A small image VAE, trained from scratch.
Model: 3.28M parameters, 48-pixel images, encoder layers 12, decoder norm batchnorm, decoder activation silu.
Rows from block 4 of the encoder of a small image VAE, named by matrix and row number. Rows with one number belong to one neuron. Each number is 500 + 40 x the weight over its row's rms, rounded and kept within 0 to 999. All counts start at 0. Numbers have three digits each.
After each neuron's rows are labels from the 100 images, of 14848, where the neuron reaches its highest value: "responds to" is what is common among them. Only what is clearly more common there than usual is listed. The data: stained colorectal tissue patches (NCT-CRC-HE-100K).
# fc1: MLP up (encoder.blocks.4.mlp.fc1.weight, 512x128), inputs 0-63
# fc2: MLP down (encoder.blocks.4.mlp.fc2.weight, 128x512, transposed), outputs 0-63

fc1.94:441508478486525493479576451528455540503467510508462491537549475499573465512558585478581485488485516461511559460541507518551485508503552401465524454524444500479450510541516487504568455536505494
fc2.94:535511455471522445498519487543482514519527515536558504484561494492534480523542585522559565548598460489613477484523520488515506511477474443516482486543502420488478489410461504445541509525503485
responds to: tissue: lymphocytes

fc1.136:497500589481433511465429446536545464519494520578520494548542472497350503450574395519493556470533503521520513516473484517406495555520565550514482563512524485500514503539544537481460515544514536
fc2.136:462493521487355510521491475513520471534448495548544483484588494493418560543478434522516465477492602550509463436456592482486552514462450548532502526506442514476496454502505495463483536471484543
responds to: tissue: lymphocytes

fc1.152:552515495444464518491436487486532535595594457506543499476528541458510525578508472580446596505476457491599603519500504519478484526535491488450488480442497509425509536484506498476539520579476450
fc2.152:499514528495484493562540463526478469538444501527502503483539498476444495436499503474515470521493518476540505456479495469502518445495559544580485515536521463523480463442519440504491504470583579
responds to: tissue: tumour epithelium

fc1.227:530489481460457525460465488485512474492566512437495515495584523453431554565580487555451555465537489585508576495538512452531419536498449464430530461442500530463566510492491536551551542590546465
fc2.227:496536540515451546454595493494468447460509477443434493479578500450444433509505534457467489472513526555531504501432506475453483446491446523517481507555551454520522486510500429455491515537568531
responds to: tissue: tumour epithelium

fc1.421:486469561527467464498464524561491556492514482509446482537602480458420479448449423492466458512548465528575460489506514473441494496471487422446437494422521518523442508443496453511482465473558469
fc2.421:450483521475446506449508455517537555495510522532476530575560513527614531534490503501545489497447556526540446475407515478541502440463516454534484474490415442533496446509458469481480533534520552
responds to: tissue: smooth muscle

fc1.51:524461498464456443502528460497505536570471548528483468511561545491551491466539448528566509511509541511528499542503452521528470489516591470564490489505432544464456524470461472573538428524557474
fc2.51:497453486472460473494488503487524524546416498537475493516597523445472524481521417518493546583538553490672492558505439536506525512501550446529493486486439573492471505473445510543516444501523495
responds to: tissue: lymphocytes

fc1.240:405545482476511572520529511500517512516494454484471533492545492487537510560531589540461510483474535559552522494503428521387499518501543510531409473519552433523592482568471405552538545473524513
fc2.240:583437483546474503470484560470466544488466504482469504487433520514463558487401520514498458576392509500388493550486526502553557512487475487478503480453478520475504570432471547519567468468456436
responds to: tissue: smooth muscle; tissue: mucus

fc1.181:523541454466507523500426465494532496512568476472484459455511540480466498486583537576536550527521474440540554579556475494557504513461574396462543509484488524414520476536494498506506477564569444
fc2.181:515452529514524511485525538484543510485585451523502479556417533477617501509497487540429549504513504510553459507531453474457518491483497487583551538518556471538501536472511454512503522493505503
responds to: tissue: smooth muscle

fc1.448:573524514496593538488491496544498498490479465483445513490686519482349556563576512521455502452490449461503480501485489510489555524518519402507468520507513512513527507523530442536465536500552498
fc2.448:533542534546547519538465504496494505479522434547458506511485511542587543489430453481427433450444468485403501501508516488525542474482441526478494498491561500509579524500541517514513542483389507
responds to: tissue: smooth muscle

fc1.394:468544502462527560453522534468517549483495522445540496502601553488472477499505588529488525501529510513530550471526500521519530419534508488560456435531550463539536440452449570443522496478507467
fc2.394:518544418572497461450549468505565496492514460525484492542473448513507514571517546572565514566472532549543567463533583464505511570437533506501553566540494501534485553510543489407538558534468525
responds to: tissue: lymphocytes

fc1.286:543483469492524473497568444468489487503528491470478524448624541442462571566560433563483500483500507523498499533504440468499448554506551419527524442476482486491484468492517452560479518567561528
fc2.286:564427499493445478543492569498474482520450524462458519503597532539430545496476476486483455536440568492430491530446450549547554524470520508472488455530415573488458555414439551511557444476580443
responds to: tissue: tumour epithelium

fc1.201:531481457445538446477471427504526522550470506485527537503505475451497518537511491550487586531515470518581554449489446507548452465567532423466498423450491508481505488493493517463504497532464475
fc2.201:486507440496512515510552424535471505522495497491450526504583505506523481485446561447581515596546503459463526536494483524484534504488513540543505492561535480554454527428519409467482519507595554
responds to: tissue: tumour epithelium

fc1.465:535506536471493533421462488585548533511449540538505533547604429496440505446543532540470562525501487464500508499552535478459540547493487464482499521470557542449452509509535555516493461523529529
fc2.465:494534472475522521428517499475499460506555485472501477495412498495523506609544539476501504436440534521612521511500522538483489492464515511509475497523443413494563452524529449488503552571514480
responds to: tissue: smooth muscle; tissue: debris

fc1.499:522490504494554493479517517492511511509488491461501464452661481493290501507584520567501546476524497476529525490501458488508485502504507407476470471529509508477434519474519435475486509541603504
fc2.499:573500460504497475412553524471454506499523541460462525561553494546546608556497585509512415532401492484407555488440477533477527510485588510531471498534428505519528449504459509513536472530538460
responds to: tissue: smooth muscle

fc1.200:567445545554470461442612483511477536529528548428456467496485491507483458516469556531531490580464433481481475520432491485477458490477614453546492485507470546500490440468464511538504502478535544
fc2.200:495498430441558499664368509485499500502433472472462477494456536490454534610452474546463512519550493479503498550587544548518547541516515440433504498498471509508504512487502503537505473513434473
responds to: tissue: lymphocytes

fc1.471:504495457471539487454539506496480466447484569400537488505513457506444468581516591522530532477520513544515473454537506512482434539456511461479460537502420525532410451532464489481484469523550527
fc2.471:449483501510546487547507507496515500466425505434530500491471473452458470651478533508518492491514491564560465505541589494486535510424423432513498534499459491497514448503479493468497473565456500
responds to: tissue: lymphocytes

fc1.36:455508503555557579445486539518561549505460508587466538557599446495494498485540459537495560482503452525557504470521518442397459506453501441545436491506575506552544504544458511474453503499485527
fc2.36:569508547525508511379529552540491544450504494510444498511519524470489537454481529487534504510487469531583485532470530509576573538464469489506458509493498550495482523464487516494515500559544461
responds to: tissue: lymphocytes