{
  "color_jitter": 0.2,
  "encoder_arch": "fnet",
  "encoder_layers": 12,
  "decoder_blocks_per_level": 2,
  "decoder_upsampling": "nearest_conv",
  "beta1": 0.9
}
Rows from block 4 of the encoder of a small image VAE, named by matrix and row number. Rows with one number belong to one neuron. Each number is 128 + 24 x the weight over its row's rms, rounded and kept within 0 to 255. All counts start at 0. Numbers have three digits each.
After each neuron's rows are labels from the 100 images, of 14848, where the neuron reaches its highest value: "top examples" is what is common among them; "patch colour" is the nearest of a few named colours to the mean colour under the peak. Only what is clearly more common there than usual is listed. The data: stained colorectal tissue patches (NCT-CRC-HE-100K). In brackets: how many of the 100.
# fc1: MLP up (encoder.blocks.4.mlp.fc1.weight, 512x128), inputs 64-127
# fc2: MLP down (encoder.blocks.4.mlp.fc2.weight, 128x512, transposed), outputs 64-127

fc1.465:113136081117156124123128171166104154145136110149179120154123169148145134169148171120154118115160151115118117143121144111126141115129156083094076163166093138124153089117105159155138118116129138
fc2.465:149105128128130131139128096078119089115161123131128156133133138171053095106104146130125126050159140141154123171113107129106130086155111113132147137144101128144141132124114103105136119166117094
top examples: tissue: smooth muscle (60); tissue: debris (35)
patch colour: brown (74)

fc1.280:119126102136138102050099165155135165146124092134208130148162135143147129111128114129124157144118122122141126133131157099116147109151140101151108160146054091146138129144121135120138127104115126
fc2.280:138162155158121141093124110121100106100081096135181137128139111166123144141135136137140116087152147144135140099120141142153148101142139116107127148084070103119150098150118105121126136116101114
top examples: tissue: lymphocytes (82)
patch colour: grey (62); brown (38)

fc1.490:159098124154110131093168111128134127098138112120162100112111127099160115138131177106159140128166109126121089135167106143091137127182088108114148121143113118165162164145148131129101115133138128
fc2.490:154123118094146115124084122162103172145112161153123108136132132092129119115106109090122083134124154147119124124122140151127124166160114145104090104137071129132126122129097165111118137157123110
top examples: tissue: lymphocytes (77)
patch colour: brown (68)

fc1.419:125136100146132130128107157120094143113148131140164148156148163099161136111127120115135131143130107127109087146147138147149156152098183086080077106151109113110176116152097134154135128100120149
fc2.419:148131155146141114171117134081159098145130149140110149078104107150084128109126135096108151106135111181176173133130081161140144134117107117116133139096181131092112141112130118074143117121123116
top examples: tissue: lymphocytes (35)
patch colour: grey (43); brown (39)

fc1.492:151106125137135102143134163107152162107101134142150113118150171120166120154160158092087171127104144096149129139110181103138145148094156114118118136139107118117149101113121169105111117170161141
fc2.492:136150129094093134141139103138139150160149113126149126124136080128121133151110151102124104086145151166099099148164104116096138100150119148149126122152172108117137127113136097183137117109099131
top examples: tissue: lymphocytes (34)
patch colour: grey (44); brown (29)

fc1.97:124105106085100126083115138116166130139121165149120126119083137104140131123097130137121140118140135099142088153154115071097154136131128094128129106127118115101104110141156150153132118108106129
fc2.97:133161101117113117085109161083149131152163130128200117138122142156141112135112130119110137096153120123160044138148114059124125128125130097137105128120138114109122116151112130142117109106143137
top examples: tissue: lymphocytes (96)
patch colour: grey (81)

fc1.332:129098129098105082123150132149143139117150143096188158145121161117158129142167141144141134119109099093107103130141082138144120127114116071129135156153117132103131142129116129159114161168114108
fc2.332:100142102155147115125135143115123117115122113174079148117121116113102132125095109144138101109152134126174159132143153162147125173119117145202147153111192141099099158120135163104133115157129090
top examples: tissue: smooth muscle (89)
patch colour: red (35)

fc1.74:126126111065108123086116177172147156159136110155160148130127149119147109149126154115142121097116129114122092151117171085093140110180070113092079185149135127139112136140104106167122139158124117
fc2.74:144132156139108146091102126140142128144101063132097125129176116105142125141109135129157139125131110151147160066136186145135162074146092128112139135121123114159133116122120132098111165183103132
top examples: tissue: smooth muscle (46); tissue: debris (37)
patch colour: brown (44)

fc1.481:149125117136148121100172115096119141123145174141196133116122110128160127118143136153127161130130132121108121131135065118125089134138152105137137102121127156103145146181135131130125094118152114
fc2.481:104103065114155140139145118159150157137109161147124140131124152116125131113132145086138113144134134108123083133118079134123115145120175111157122144145161157122124163137140141149116137150133086
top examples: tissue: lymphocytes (78)
patch colour: grey (76)

fc1.261:154098139147099155135161135156149153130133104108133148125139126126143171142140161132177139112096131061130111131174161108152157134178157109114091186161112139166129144109092117158150113110174109
fc2.261:163146137150125129130111123144079156139135124146119134151104085162133141110111116117115133109178120163196130123118160120168124141151110151116107112155106143158085128136114174118117135153098103
top examples: tissue: lymphocytes (84)
patch colour: brown (68)

fc1.148:151126154149135115100112127079109138143133136156167158107150105165119133144132149089144171098128149114148089125143159098105126107159151088114132136107115095150135110145133137160154151121100138
fc2.148:150170107127163122089118130137067149186126075112176145081128109154151161119132092118128157135157128132093140122095114151168114189147144126119081161143107154132108107120100156124118093101120102
top examples: tissue: smooth muscle (43); tissue: lymphocytes (33)
patch colour: brown (65)

fc1.135:140113120118110095139142104139135141147153160127144139100101131162187122137098121164107162133157145077163119127157131086135124130155149090151130123149135137115118145170132141142137084104164144
fc2.135:151160106127131098089126145122106104137142133144210109111160111076144147107142115137146115109112134116080109106111163120139108122163145140105124130117118132088130107154121137145138121121115117
top examples: tissue: lymphocytes (93)
patch colour: brown (45)

fc1.274:162130120128155102138127124180110161121108095138190092147122157110152110116160131127137142130139138110087111166153177126115131124119128156131077127098140122117151121165090105131110145098117106
fc2.274:132139131130126125147113143074109110153134154170124207098106102155081131110118114099114109085133145162167131122098106161129121140176128142168133097123110137128127114138104134128121127165105106
top examples: tissue: smooth muscle (43); tissue: debris (38)
patch colour: brown (30)

fc1.371:131112091133152146178103073136125103132133177137155124135140150131088099141116126071088142128150124141123083141134107129122149101146141103133152122128106136129133090149123129126125137146131115
fc2.371:112102093124162182169158131136123081123113082115110135111110151114134150112118142087133133113131139114135142144120096140112115137130177106116147119150159135149146143107121117087093114119156099
top examples: tissue: lymphocytes (89)
patch colour: grey (81)

fc1.338:121131091102139115125141141131127106159176096129129103143175156116156101182097136111117149090165118102124143123155155105132154121121111077092126139114111110128092122131118139141115163114109120
fc2.338:118114159164095108185088096119105118164094114199135133105157121145101137134088142146148103121154163158123163133125176134128164124157145153120132096112156089150117126140091152117133120100092127
top examples: tissue: lymphocytes (65)
patch colour: brown (72)

fc1.153:093131098141128131162121115175158138158181129141147130088087167133105101150144109125149130111123155084085111146130126110086155088126100075105147119113168111120094093141126093142131087103122097
fc2.153:120133104130154148211116072138132088187147123152135129111151119091120113129125097087126111126133118108120113105120173095099142103092162097119164130143167121141147085136123113133115128117154132
top examples: tissue: lymphocytes (50)
patch colour: grey (52)

fc1.504:123117107116104107131127104207146187137112090159137101173133150136169133148144127129132134144133153120120102138138134119138157140109132136130122112138081163120136088142129130112160150119159147
fc2.504:152123144139149113110139126097133116131189167126147170127155111131112124130133139126109126064120131184126136138129127139118118091197154157162179103113100141141131137125117132138124141212117118
top examples: tissue: smooth muscle (46)
patch colour: white (70)

fc1.344:092091101111084150126135137100100153128132114157111147104088170115147103117139173136145090107136141129114111153118121113142120175149078112114136142146187169094147138115139124138117105132147106
fc2.344:124098111117132142113134132034103134127117111138101124128120167109121140126124143117152132084142126103131081186106123125124107122154136093099145120167179132108132140112151150099131110157158110
top examples: tissue: lymphocytes (52)
patch colour: grey (64)

fc1.374:122116089083131120128098136136118147159157126142180156155132152137131147151106150110112141092155134076116085142150129088120145118132154101093094162159088127150147099119095160144089158131122135
fc2.374:088112148150106127149082123085125130137098089124130137108122115158100104152107158137110114111171148144146145139174161155122160124147140096102121141146131092158107098086073124096093161147105130
top examples: tissue: smooth muscle (37)
patch colour: brown (71)

fc1.219:120096112119113112106109121117163158143147106124143134116103159096142096145151150107158151065094154134130099137113160083115154083135107079096160160118155139147122107101152123155113112146133137
fc2.219:087128145104114158110125123140140150143147068164119159127188126119158128109132113124158132097140151124144101090108184124149161077122114101127146141156186114148105115132140107093116132191131135
top examples: tissue: lymphocytes (33)
patch colour: grey (49)

fc1.258:098128113101118146133143101098098130158139133095167124107096156143088125101141137101120105127148151131123126158103111107105110152140150105098123130141160113113145114130148121137115106126182123
fc2.258:098143118136160147167124106079061111136107088105169106089072141168089118119140109129138111106142126101114125170101142129137111151129137103144160117149139120108152078125132123089095096070135113
top examples: tissue: lymphocytes (65)
patch colour: grey (64)

fc1.216:134138100139127125139146164155096154155148109122175115139149169113168148142170117147136140153114148104063104175129106114128129113138207105098080104148103128154119115153107096138122147128110109
fc2.216:106153116146166107140125121109119128131102128146092147102125118179075102110117118112077106093156137140172145116146118160135122146122115121164150127121143130111129122118101157092141128156135096
top examples: tissue: smooth muscle (62); tissue: debris (38)
patch colour: brown (48); red (32)

fc1.241:180120108104145146099148151098157121158163126151155134140143158113132152144138136102134138129134126092163092144121173072062113091152129104077122122153132104154128135154134127142131139151138148
fc2.241:097135112126182136119140118158127149181132128121151146126134141102121111125121135123149100110159120089117119132117124120129142179133116105214117131182113170127139126101144135107112128146140092
top examples: tissue: smooth muscle (63); tissue: debris (37)
patch colour: brown (59); red (30)

fc1.343:095139131120130134093138102135070124131106081108217145121124156154126141133122102126162116120144119122080130162119131134084124117165139094117150134136075127142158082130138110138097119119126125
fc2.343:132114118147117129118109089116080109137108112112178133057128136145102110114110116119119136054153141107135075147121131114136133094159163132110159150128112106123162097126122154111127139137130119
top examples: tissue: lymphocytes (86)
patch colour: grey (80)

fc1.79:154130131117140141044127185135170152128139118182141146136102131139136147147096158127126180104135115127159131115136133100127104105165095125144126168144132136141103135151096140137140137125127108
fc2.79:142094125092144128126117161155144126118082117129107097163152164150120148151124166105145103151140133150154129151134085163135121151092148095123103122131144133151131160123132116094132165123117116
top examples: tissue: lymphocytes (82)
patch colour: grey (88)

fc1.404:146127125118149121129114125122075166132126123155161154133149122148128111132108137080107174111133120091096112166153123111141137132135142102056091143131143125139184107143113137146128097130105130
fc2.404:128120162132133144160137169143158139157116145129096141098142105150087144105149141084124115148114112157142156131089103166114143173083164140114107128142165141101132124135140106090150103106139130
top examples: tissue: smooth muscle (68)
patch colour: brown (71); red (26)

fc1.2:138105135132145125094163128114123124138125150131189128114166111144110104099127130131111141118120132110087073148106132143135143132133144103093116129118087106131170128146141104150103105116162098
fc2.2:125169123110121146144134142152104116082086120119164157101087095141111123125154137119143102079106109155099128153107096140165154150139163105132155119128119146101114154109142152081125139092137109
top examples: tissue: smooth muscle (81)
patch colour: brown (36); red (33)

fc1.230:131139090110150098110133126159090154138134093116188127160153174127135134142127136117119167147127130083095096129126163113134129128120182079094071133117092120133137102157114110155121154105120133
fc2.230:101142132108171135096118112107151115129128125140169179107133116177065110139094121137113133080153129136150148142130135123126116126158168117159129165136115139120107132123124135098128116149136098
top examples: tissue: smooth muscle (75)
patch colour: brown (62); red (32)

fc1.499:121136126094124132109123145138086113129118120165196143142156120132126136120121135112144155111135135121113099152111142113121105103152133102075103133132097124135157125135127115149138139138140122
fc2.499:103131153124148118137126067107119158115104111119126153114158081123121109109149141120114123105132135122120158130127119158149119153121135125151162117114094133121154125142126134057125104143149102
top examples: tissue: smooth muscle (82)
patch colour: brown (38); red (37)

fc1.20:162125092102123166145136095160107117173146141081149118149132133143135130127160169108105156124127132106111092126137096122078121096133118144077139144140125123149158092135102125155144109128145140
fc2.20:089134116144172163171131117175082124157095133124107118133153099152077105127115124091098093129148133091123131126146139132147134158133174138181138135158089137136150130098108134109114123136119100
top examples: tissue: smooth muscle (68); tissue: debris (29)
patch colour: brown (50)

fc1.154:172129096103129121093120147147120111139169149119170151094115143119143144145109157123094185099144117084096123142123113113087108101150104097073135122130105113139142129161140113156107102165104108
fc2.154:114124130170157121181103103176092175102111139145126142138172090117109127117121110115127138133122140090113112093141127163156142198087157128143129117129105145135167118130097146070130122132139088
top examples: tissue: smooth muscle (70); tissue: debris (30)
patch colour: brown (64); red (33)

fc1.54:154102089099101097129157132111150106101191128171139164132121148129144150102117115093132156085120140135123134113162148076108137073137100148112149101161146078153094146170160128116132144137118096
fc2.54:123159111159174115105136108142122173149102131144157122161169166120132112113156153134146131108139137075116061142125159103158127158095163105148129141101147130151101092117144124120096148121133102
top examples: tissue: smooth muscle (84)
patch colour: brown (48); red (31)

fc1.43:156128138153134093131113147157119117136113079124135137124133106143177138135109134122151121075110137093094073171148102084125143127162106133124100134107121095155146107110099103142140118123118098
fc2.43:114151141160152100093090133116115112176120103133138151139136072144097128122149152104133132121094139148109092123141114167168148150110096093134109122102114105100142146164143106090107134095084104
top examples: tissue: smooth muscle (68); tissue: debris (32)
patch colour: brown (57); red (33)

fc1.193:122088095129149132122117178163119111108155095109132120127114115110144152162131118138120137113096127082089119151134124098133115068150130108075102113106127095101096107178121092153126091130137097
fc2.193:072152130123138115150125079111118150134094128152080104115143105139101097142101098118102113125125135110152142109121131158142116166091116155176181108113131128124137145117104157081128114139117124
top examples: tissue: smooth muscle (62); tissue: debris (38)
patch colour: brown (52); red (29)

fc1.442:153113133123134106152120187123161101130118157114078138135124149156130160131124144093105126114100119128173141157123080148130114136144131137130057122117177082094114150106128120132139099107112116
fc2.442:143126131122156130171133179168150136108132145150084098142119154131099156123123153058113145146115105132139109136130095109149118169110134112144075139118154130137104134125134125114148130095151145
top examples: tissue: lymphocytes (98)
patch colour: grey (89)

fc1.461:118098121107079142118109144126076169142102121113099118187159139124142097142126175129125099118205157141136130162130154136122134123135125153096116139160098136146104127064129138136115165144121135
fc2.461:114121119134097138138109123129094139125093082097071108135165132142138124145116139148149106099143134103137153140133143148106151101134155138161137143165105136126124155090136132090128144198140101
top examples: tissue: lymphocytes (48)
patch colour: grey (64)

fc1.62:110113115117137130128114091122152090162180187135145151159111132144153110159116137138112174100136128115127125137124136112120136117137150129080172130146097149132095075122128124138118132133117150
fc2.62:135138136130171108162108133107133073121130147159136128121110139184102159141124125100093140164131130139165159153125084141158103162122194115135094133110108104130129110138128129093099124072133135
top examples: tissue: lymphocytes (69)
patch colour: grey (63); brown (30)

fc1.182:111135128115148109118151142108132139152147100097139130088145118121153110124141162088124123102151145079114118128161109142076129096182091117105140163135134110128140152138154096127108106146163121
fc2.182:127125138126126163119082135195078153180092137138166124122167138128083124108127138118125104174125140110092098160108146122131133154104145107122072141141083093131139089130154149102113152118164109
top examples: tissue: lymphocytes (41); tissue: debris (35)
patch colour: brown (83)

fc1.406:130089121113124159079110146103156164111128112152119177137130150109124129141110146124143158108129133128120102108130135091125139093133091089111169157145149150146127156140128138150120129139108095
fc2.406:115104124112127142114101104143120123122102080178096095128173164115167139123126147122153105141147141136136135131134139148143154095114150098121141122128210139147119147127131130100102148176156103
top examples: tissue: lymphocytes (80)
patch colour: grey (74)

fc1.293:133144105130147099106138114172137088139131148128197128112160138119118138121151105118163113117126139113132117106115149112083142089118139081114117138136080120091123076179105109116087133134148119
fc2.293:111147124141138140110116095148120136165096091124132130133126112169152124118139063113125116144142124163153125067127160126115126125150154130134137128124026113155149109120158141120128147110122118
top examples: tissue: lymphocytes (43)
patch colour: grey (63)

fc1.171:101117123117167118103135076124134116118159147113207156123102124141154109141090137162091129114136168108095103156133104109115127142150147090125162122124111149145103139150117119135112110117154135
fc2.171:111094135128117114124115097143108138131114112174187132118174120095173154143109149128127118128153163126089103113138139137132149077114170123096136146114137139130142134144122120127117168153121102
top examples: tissue: lymphocytes (87)
patch colour: grey (68)

fc1.363:116088123109120120168121153147088119163133126137131129162145149107120101126144171131134092131171162132131096194124110129124113119146132104093097118146109117140107143098109135121111142149135129
fc2.363:094130139133104122165091125123077158126098115099052117164153125179093119125092137124114106137174152135126137167145125157142126172138169124169130115159132112146132138079121139079109147163135094
top examples: tissue: smooth muscle (69)
patch colour: red (38); brown (31)

fc1.443:180112107121112122106131153128150118125153118157130136105126138091167126114143150154118133076095118130129120101146142081117119086156044122123148149138130103136127160177120102127168124162113125
fc2.443:114146116134101113123105163168106144127102110175157112147154130114167113137112126129135142141134119091139060098152145120173132182114097149162089144087103150117123125141119122144148116092097146
top examples: tissue: smooth muscle (48)
patch colour: brown (63)

fc1.198:149123107111140124080131164127107163123119116128117122141131121108133124095151124147171153100107113138122122146123135138130127145179092141159106120117140143115118175141142146124157137165126061
fc2.198:136139118120084121137146131142117157129095092140097096125137084071168118136149125145153140134125131151076150067148178125142140087115064162115165124111154121127150151136127132103147136169127130
top examples: tissue: lymphocytes (51)
patch colour: grey (67)

fc1.270:144126106105133122155130084130089114176169132101164102159130141153129128107141136105099124135123136111122107150089111102106111138123147139110097123148083094116132105144141124142130126129154151
fc2.270:103149131176115175138117096126108161134102123111090099105132104137119096107135117138121122119137131093080141099095126144138138177124143137149166112103079147134154123120135144092129108102120123
top examples: tissue: lymphocytes (46)
patch colour: grey (47)

fc1.46:123131095125127097125128113151156175134174186123119142125091149112154100132128142148110155075125134099098104126154075122109108132138093107115148114107143169080103152127129143154159114129133152
fc2.46:132129109117111094156146092106139146133151168204123129127124119064165141136118122141108125103118134112136080098131101096128138153121122134137141086111197137113129136152147158158139100118129125
top examples: tissue: lymphocytes (46)
patch colour: grey (46)

fc1.167:139130115086127107119173150164120118137167160104190154131099158126119131134146141119147106100132110116098093138138063093111117111138096084115096147155123146090139119167096118175120099139162100
fc2.167:136120122101151131150157103140151132131117129121140132086119110165129163120128107138114143127119117160161160131099113141151101141138166115115147144107118127117109150163187118135152135076131070
top examples: tissue: smooth muscle (42)
patch colour: white (62)

fc1.233:151079130119137126081130163104150124114145112103151170176135164160112133162124164122116123127164151144165119158160132128141097128133111110118084126166133118128089125133102140136087139139119108
fc2.233:116133107139120126149129169084140150116114131153032107136086152150114145118120133109122128129155119150174145138127084138171110201113124119168140109119162138116117153126129143101137124105148115
top examples: tissue: smooth muscle (50); tissue: lymphocytes (28)
patch colour: brown (56)

fc1.5:102152104139149131134124138174124162115142088108189113120115134140126148146102121124153120110107114092094108142177111096126160119138100100150084139147097125094144140146095125120118131103131080
fc2.5:142158164112131106115092124093072138145121150176145127147169113127087124114111123106112128112143141143128055145114180116102103128157136156120117119125090082111137102145126141119125116141102122
top examples: tissue: lymphocytes (90)
patch colour: brown (65)

fc1.427:124115130106136157095154117099147131159167187134068153134131132128099110102096139103105132103125118127127120137123151120102112095167095127114139132148149119126080184165166150138134110147155084
fc2.427:147085106135132153142108169164116158124104089102147094134147164129146139146120153108133134201129144059107102138137147126153131116091150084098091139134149138142132123138116150097113146116134134
top examples: tissue: lymphocytes (61)
patch colour: grey (59)

fc1.405:117114107147143157094112134122097127133140109105146175142159153150124132106153127087162139130119104111149117163127086156147144166141128158144102108128126140118100131116118142169066134121115159
fc2.405:184122127126164135124164134097149106123113146152068096140127088181115149097151146072112145128118117148144135136083129166143102141168125146087161127123091096116162121148136110151159123147113125
top examples: tissue: lymphocytes (75)
patch colour: grey (74)

fc1.493:149131099092095150106178108116123123108165096110127109072081146147177096105157179155131151121149120114157100151115095111122125107149095124105107162110136103150124117150153108126171156148115100
fc2.493:101143089126168145093100165148110157121093131128119115158142145137100150149119114090124137161138107106076095168153146116182088193117117161155092130097130168124127106140118159102104115110113108
top examples: tissue: smooth muscle (66); tissue: debris (34)
patch colour: brown (64)

fc1.331:138151120099108074106136158162124122142165145106169130162149142137135127110139124124144123113127105119133109152118130107093117110134128112139074136125048135114103120149119128128129153130134139
fc2.331:128126137110089124083098139122115142140084083096136121144137143187132131131127124151133093136170172160179136149124156124117128120143140095135085153135063112148105124094140130106120154124128114
top examples: tissue: lymphocytes (48)
patch colour: grey (65)

fc1.194:099108104139129146115094155100112133143123146117133150164135123141118162112084173106091133116134133123147139115146085099115154096125167162092149172110158095128155121154124137109162106162124144
fc2.194:133133136100100126137105182127121101114088112069174102138095102137151102119139122115088152137128134116096140181125153140121144144132172126102130116104153121121101151113123132163130166117155161
top examples: tissue: lymphocytes (57)
patch colour: grey (43); brown (33)

fc1.209:129110132146131160102132104111092132165107095121170131141156139110105109123090093069119125124120131089122101117146150109113107136128141113129106133132130151089140129128127151164138123152111121
fc2.209:150106172141124132179104168122104142117127134151122177077138106128115123141106117118156177123138097174150169123091103155125132136148135144108118134135170141069122120121112140090151117088128133
top examples: tissue: lymphocytes (93)
patch colour: grey (73)

fc1.372:136139141116108104134141159130143160125099162131135130114173158125156097137131162092104164121163153119138095168166142120099111135151146168113125112113170148117110117107103159167121087120126125
fc2.372:173112115134059139138134115117134155155109109150054104098101138106109107127129133096077112126135137145117138136136133158130152149100112127131134124133176162122100129130119156105152102097139124
top examples: tissue: lymphocytes (48); tissue: debris (27)
patch colour: brown (47); grey (46)

fc1.398:161127130082105139088121153130118133136142160112123166160153161144165153137139193157122118131141129150127118149147077141097114094137126153139082127155139115110093169114123101159153142140133110
fc2.398:123139104121127126126123154180111173129098104116091100159127146158112150146120146147141100148150114116148107142140113149144124198120150114194096122139087171123105138098123153097154146136158115
top examples: tissue: smooth muscle (76)
patch colour: brown (49); red (33)

fc1.496:084072109133137139143113140113105160131148186128123138131125123084147083107136117082146130073154156109106134143099146096107146122147162140103125147131148159120074130117114150142126101107113146
fc2.496:152097139112114106174121122118091141109126101153102088082143155101114165145150117174085136137127139158144100105130101142109169116097143098108155145111164143086114126152180136121114134162152097
top examples: tissue: lymphocytes (53); tissue: adipose tissue (29)
patch colour: grey (46)

fc1.172:121136109137138161147154105152092117137161137096134106146138114131127097116125149103103155103125153087079093113129113126122124136135104143106155114153153136114158113118118131184095114138156136
fc2.172:142132072130139143139159124144115136126140167106172136101142125125131138119137148129108153084129140066102074116130106102105131117158134108101136124142092145135147125161111141149126120138133124
top examples: tissue: lymphocytes (79)
patch colour: grey (78)

fc1.186:127093115123122082125141177126127130130141164134145150106140138134115136138133159147150122083123160117099093125129127130098106100146129092145103128114124130082140117131102126166088107143102092
fc2.186:071138143115122106137091111117133171118131126172093153147109121127114102118131103145133083112179134127211110134113111106114121155111129098141137122154167135108137134110156122081128112107126117
top examples: tissue: smooth muscle (63); tissue: debris (29)
patch colour: brown (32)

fc1.399:142135124124109148134135061141084144161142097153121109133179107080136126140132117116098136121142127113092092119141170116089132068145067106076203119165111140130153132155117119172120119160104146
fc2.399:121144094143104169116118135144098127158111088102108141099136140120132106147120138122151109091135131098110057161119159102124137109173128111117133123166146147120139130108113123139104122144124100
top examples: tissue: lymphocytes (87)
patch colour: grey (86)

fc1.143:180109115102112119142147159123156117115152118162142137132160115146132163153116161120145144141137151115123100141128142139118122113142158138069134148142129090108114093157131128142164136111128151
fc2.143:056141111165153116130126103147107152124093127118079119139139103165104095127109113141129137099155132115139099087147106138177126150096151121191163140131109133100142115100110129055151131114125097
top examples: tissue: smooth muscle (67); tissue: debris (33)
patch colour: brown (49); red (29)

fc1.18:140102125150157177130111073100127102142138173174163137136145131122104139118091120159088139082113179131135133135122098115143117147152144093117156165124157156173092114152145162158135108125129144
fc2.18:102075067105147152136140095150119149113117116098117133138147151094150122166114120153114156115117131088076092129096130114152150116114167081110155154136126175114157162148143154124099149140157109
top examples: tissue: lymphocytes (85)
patch colour: grey (82)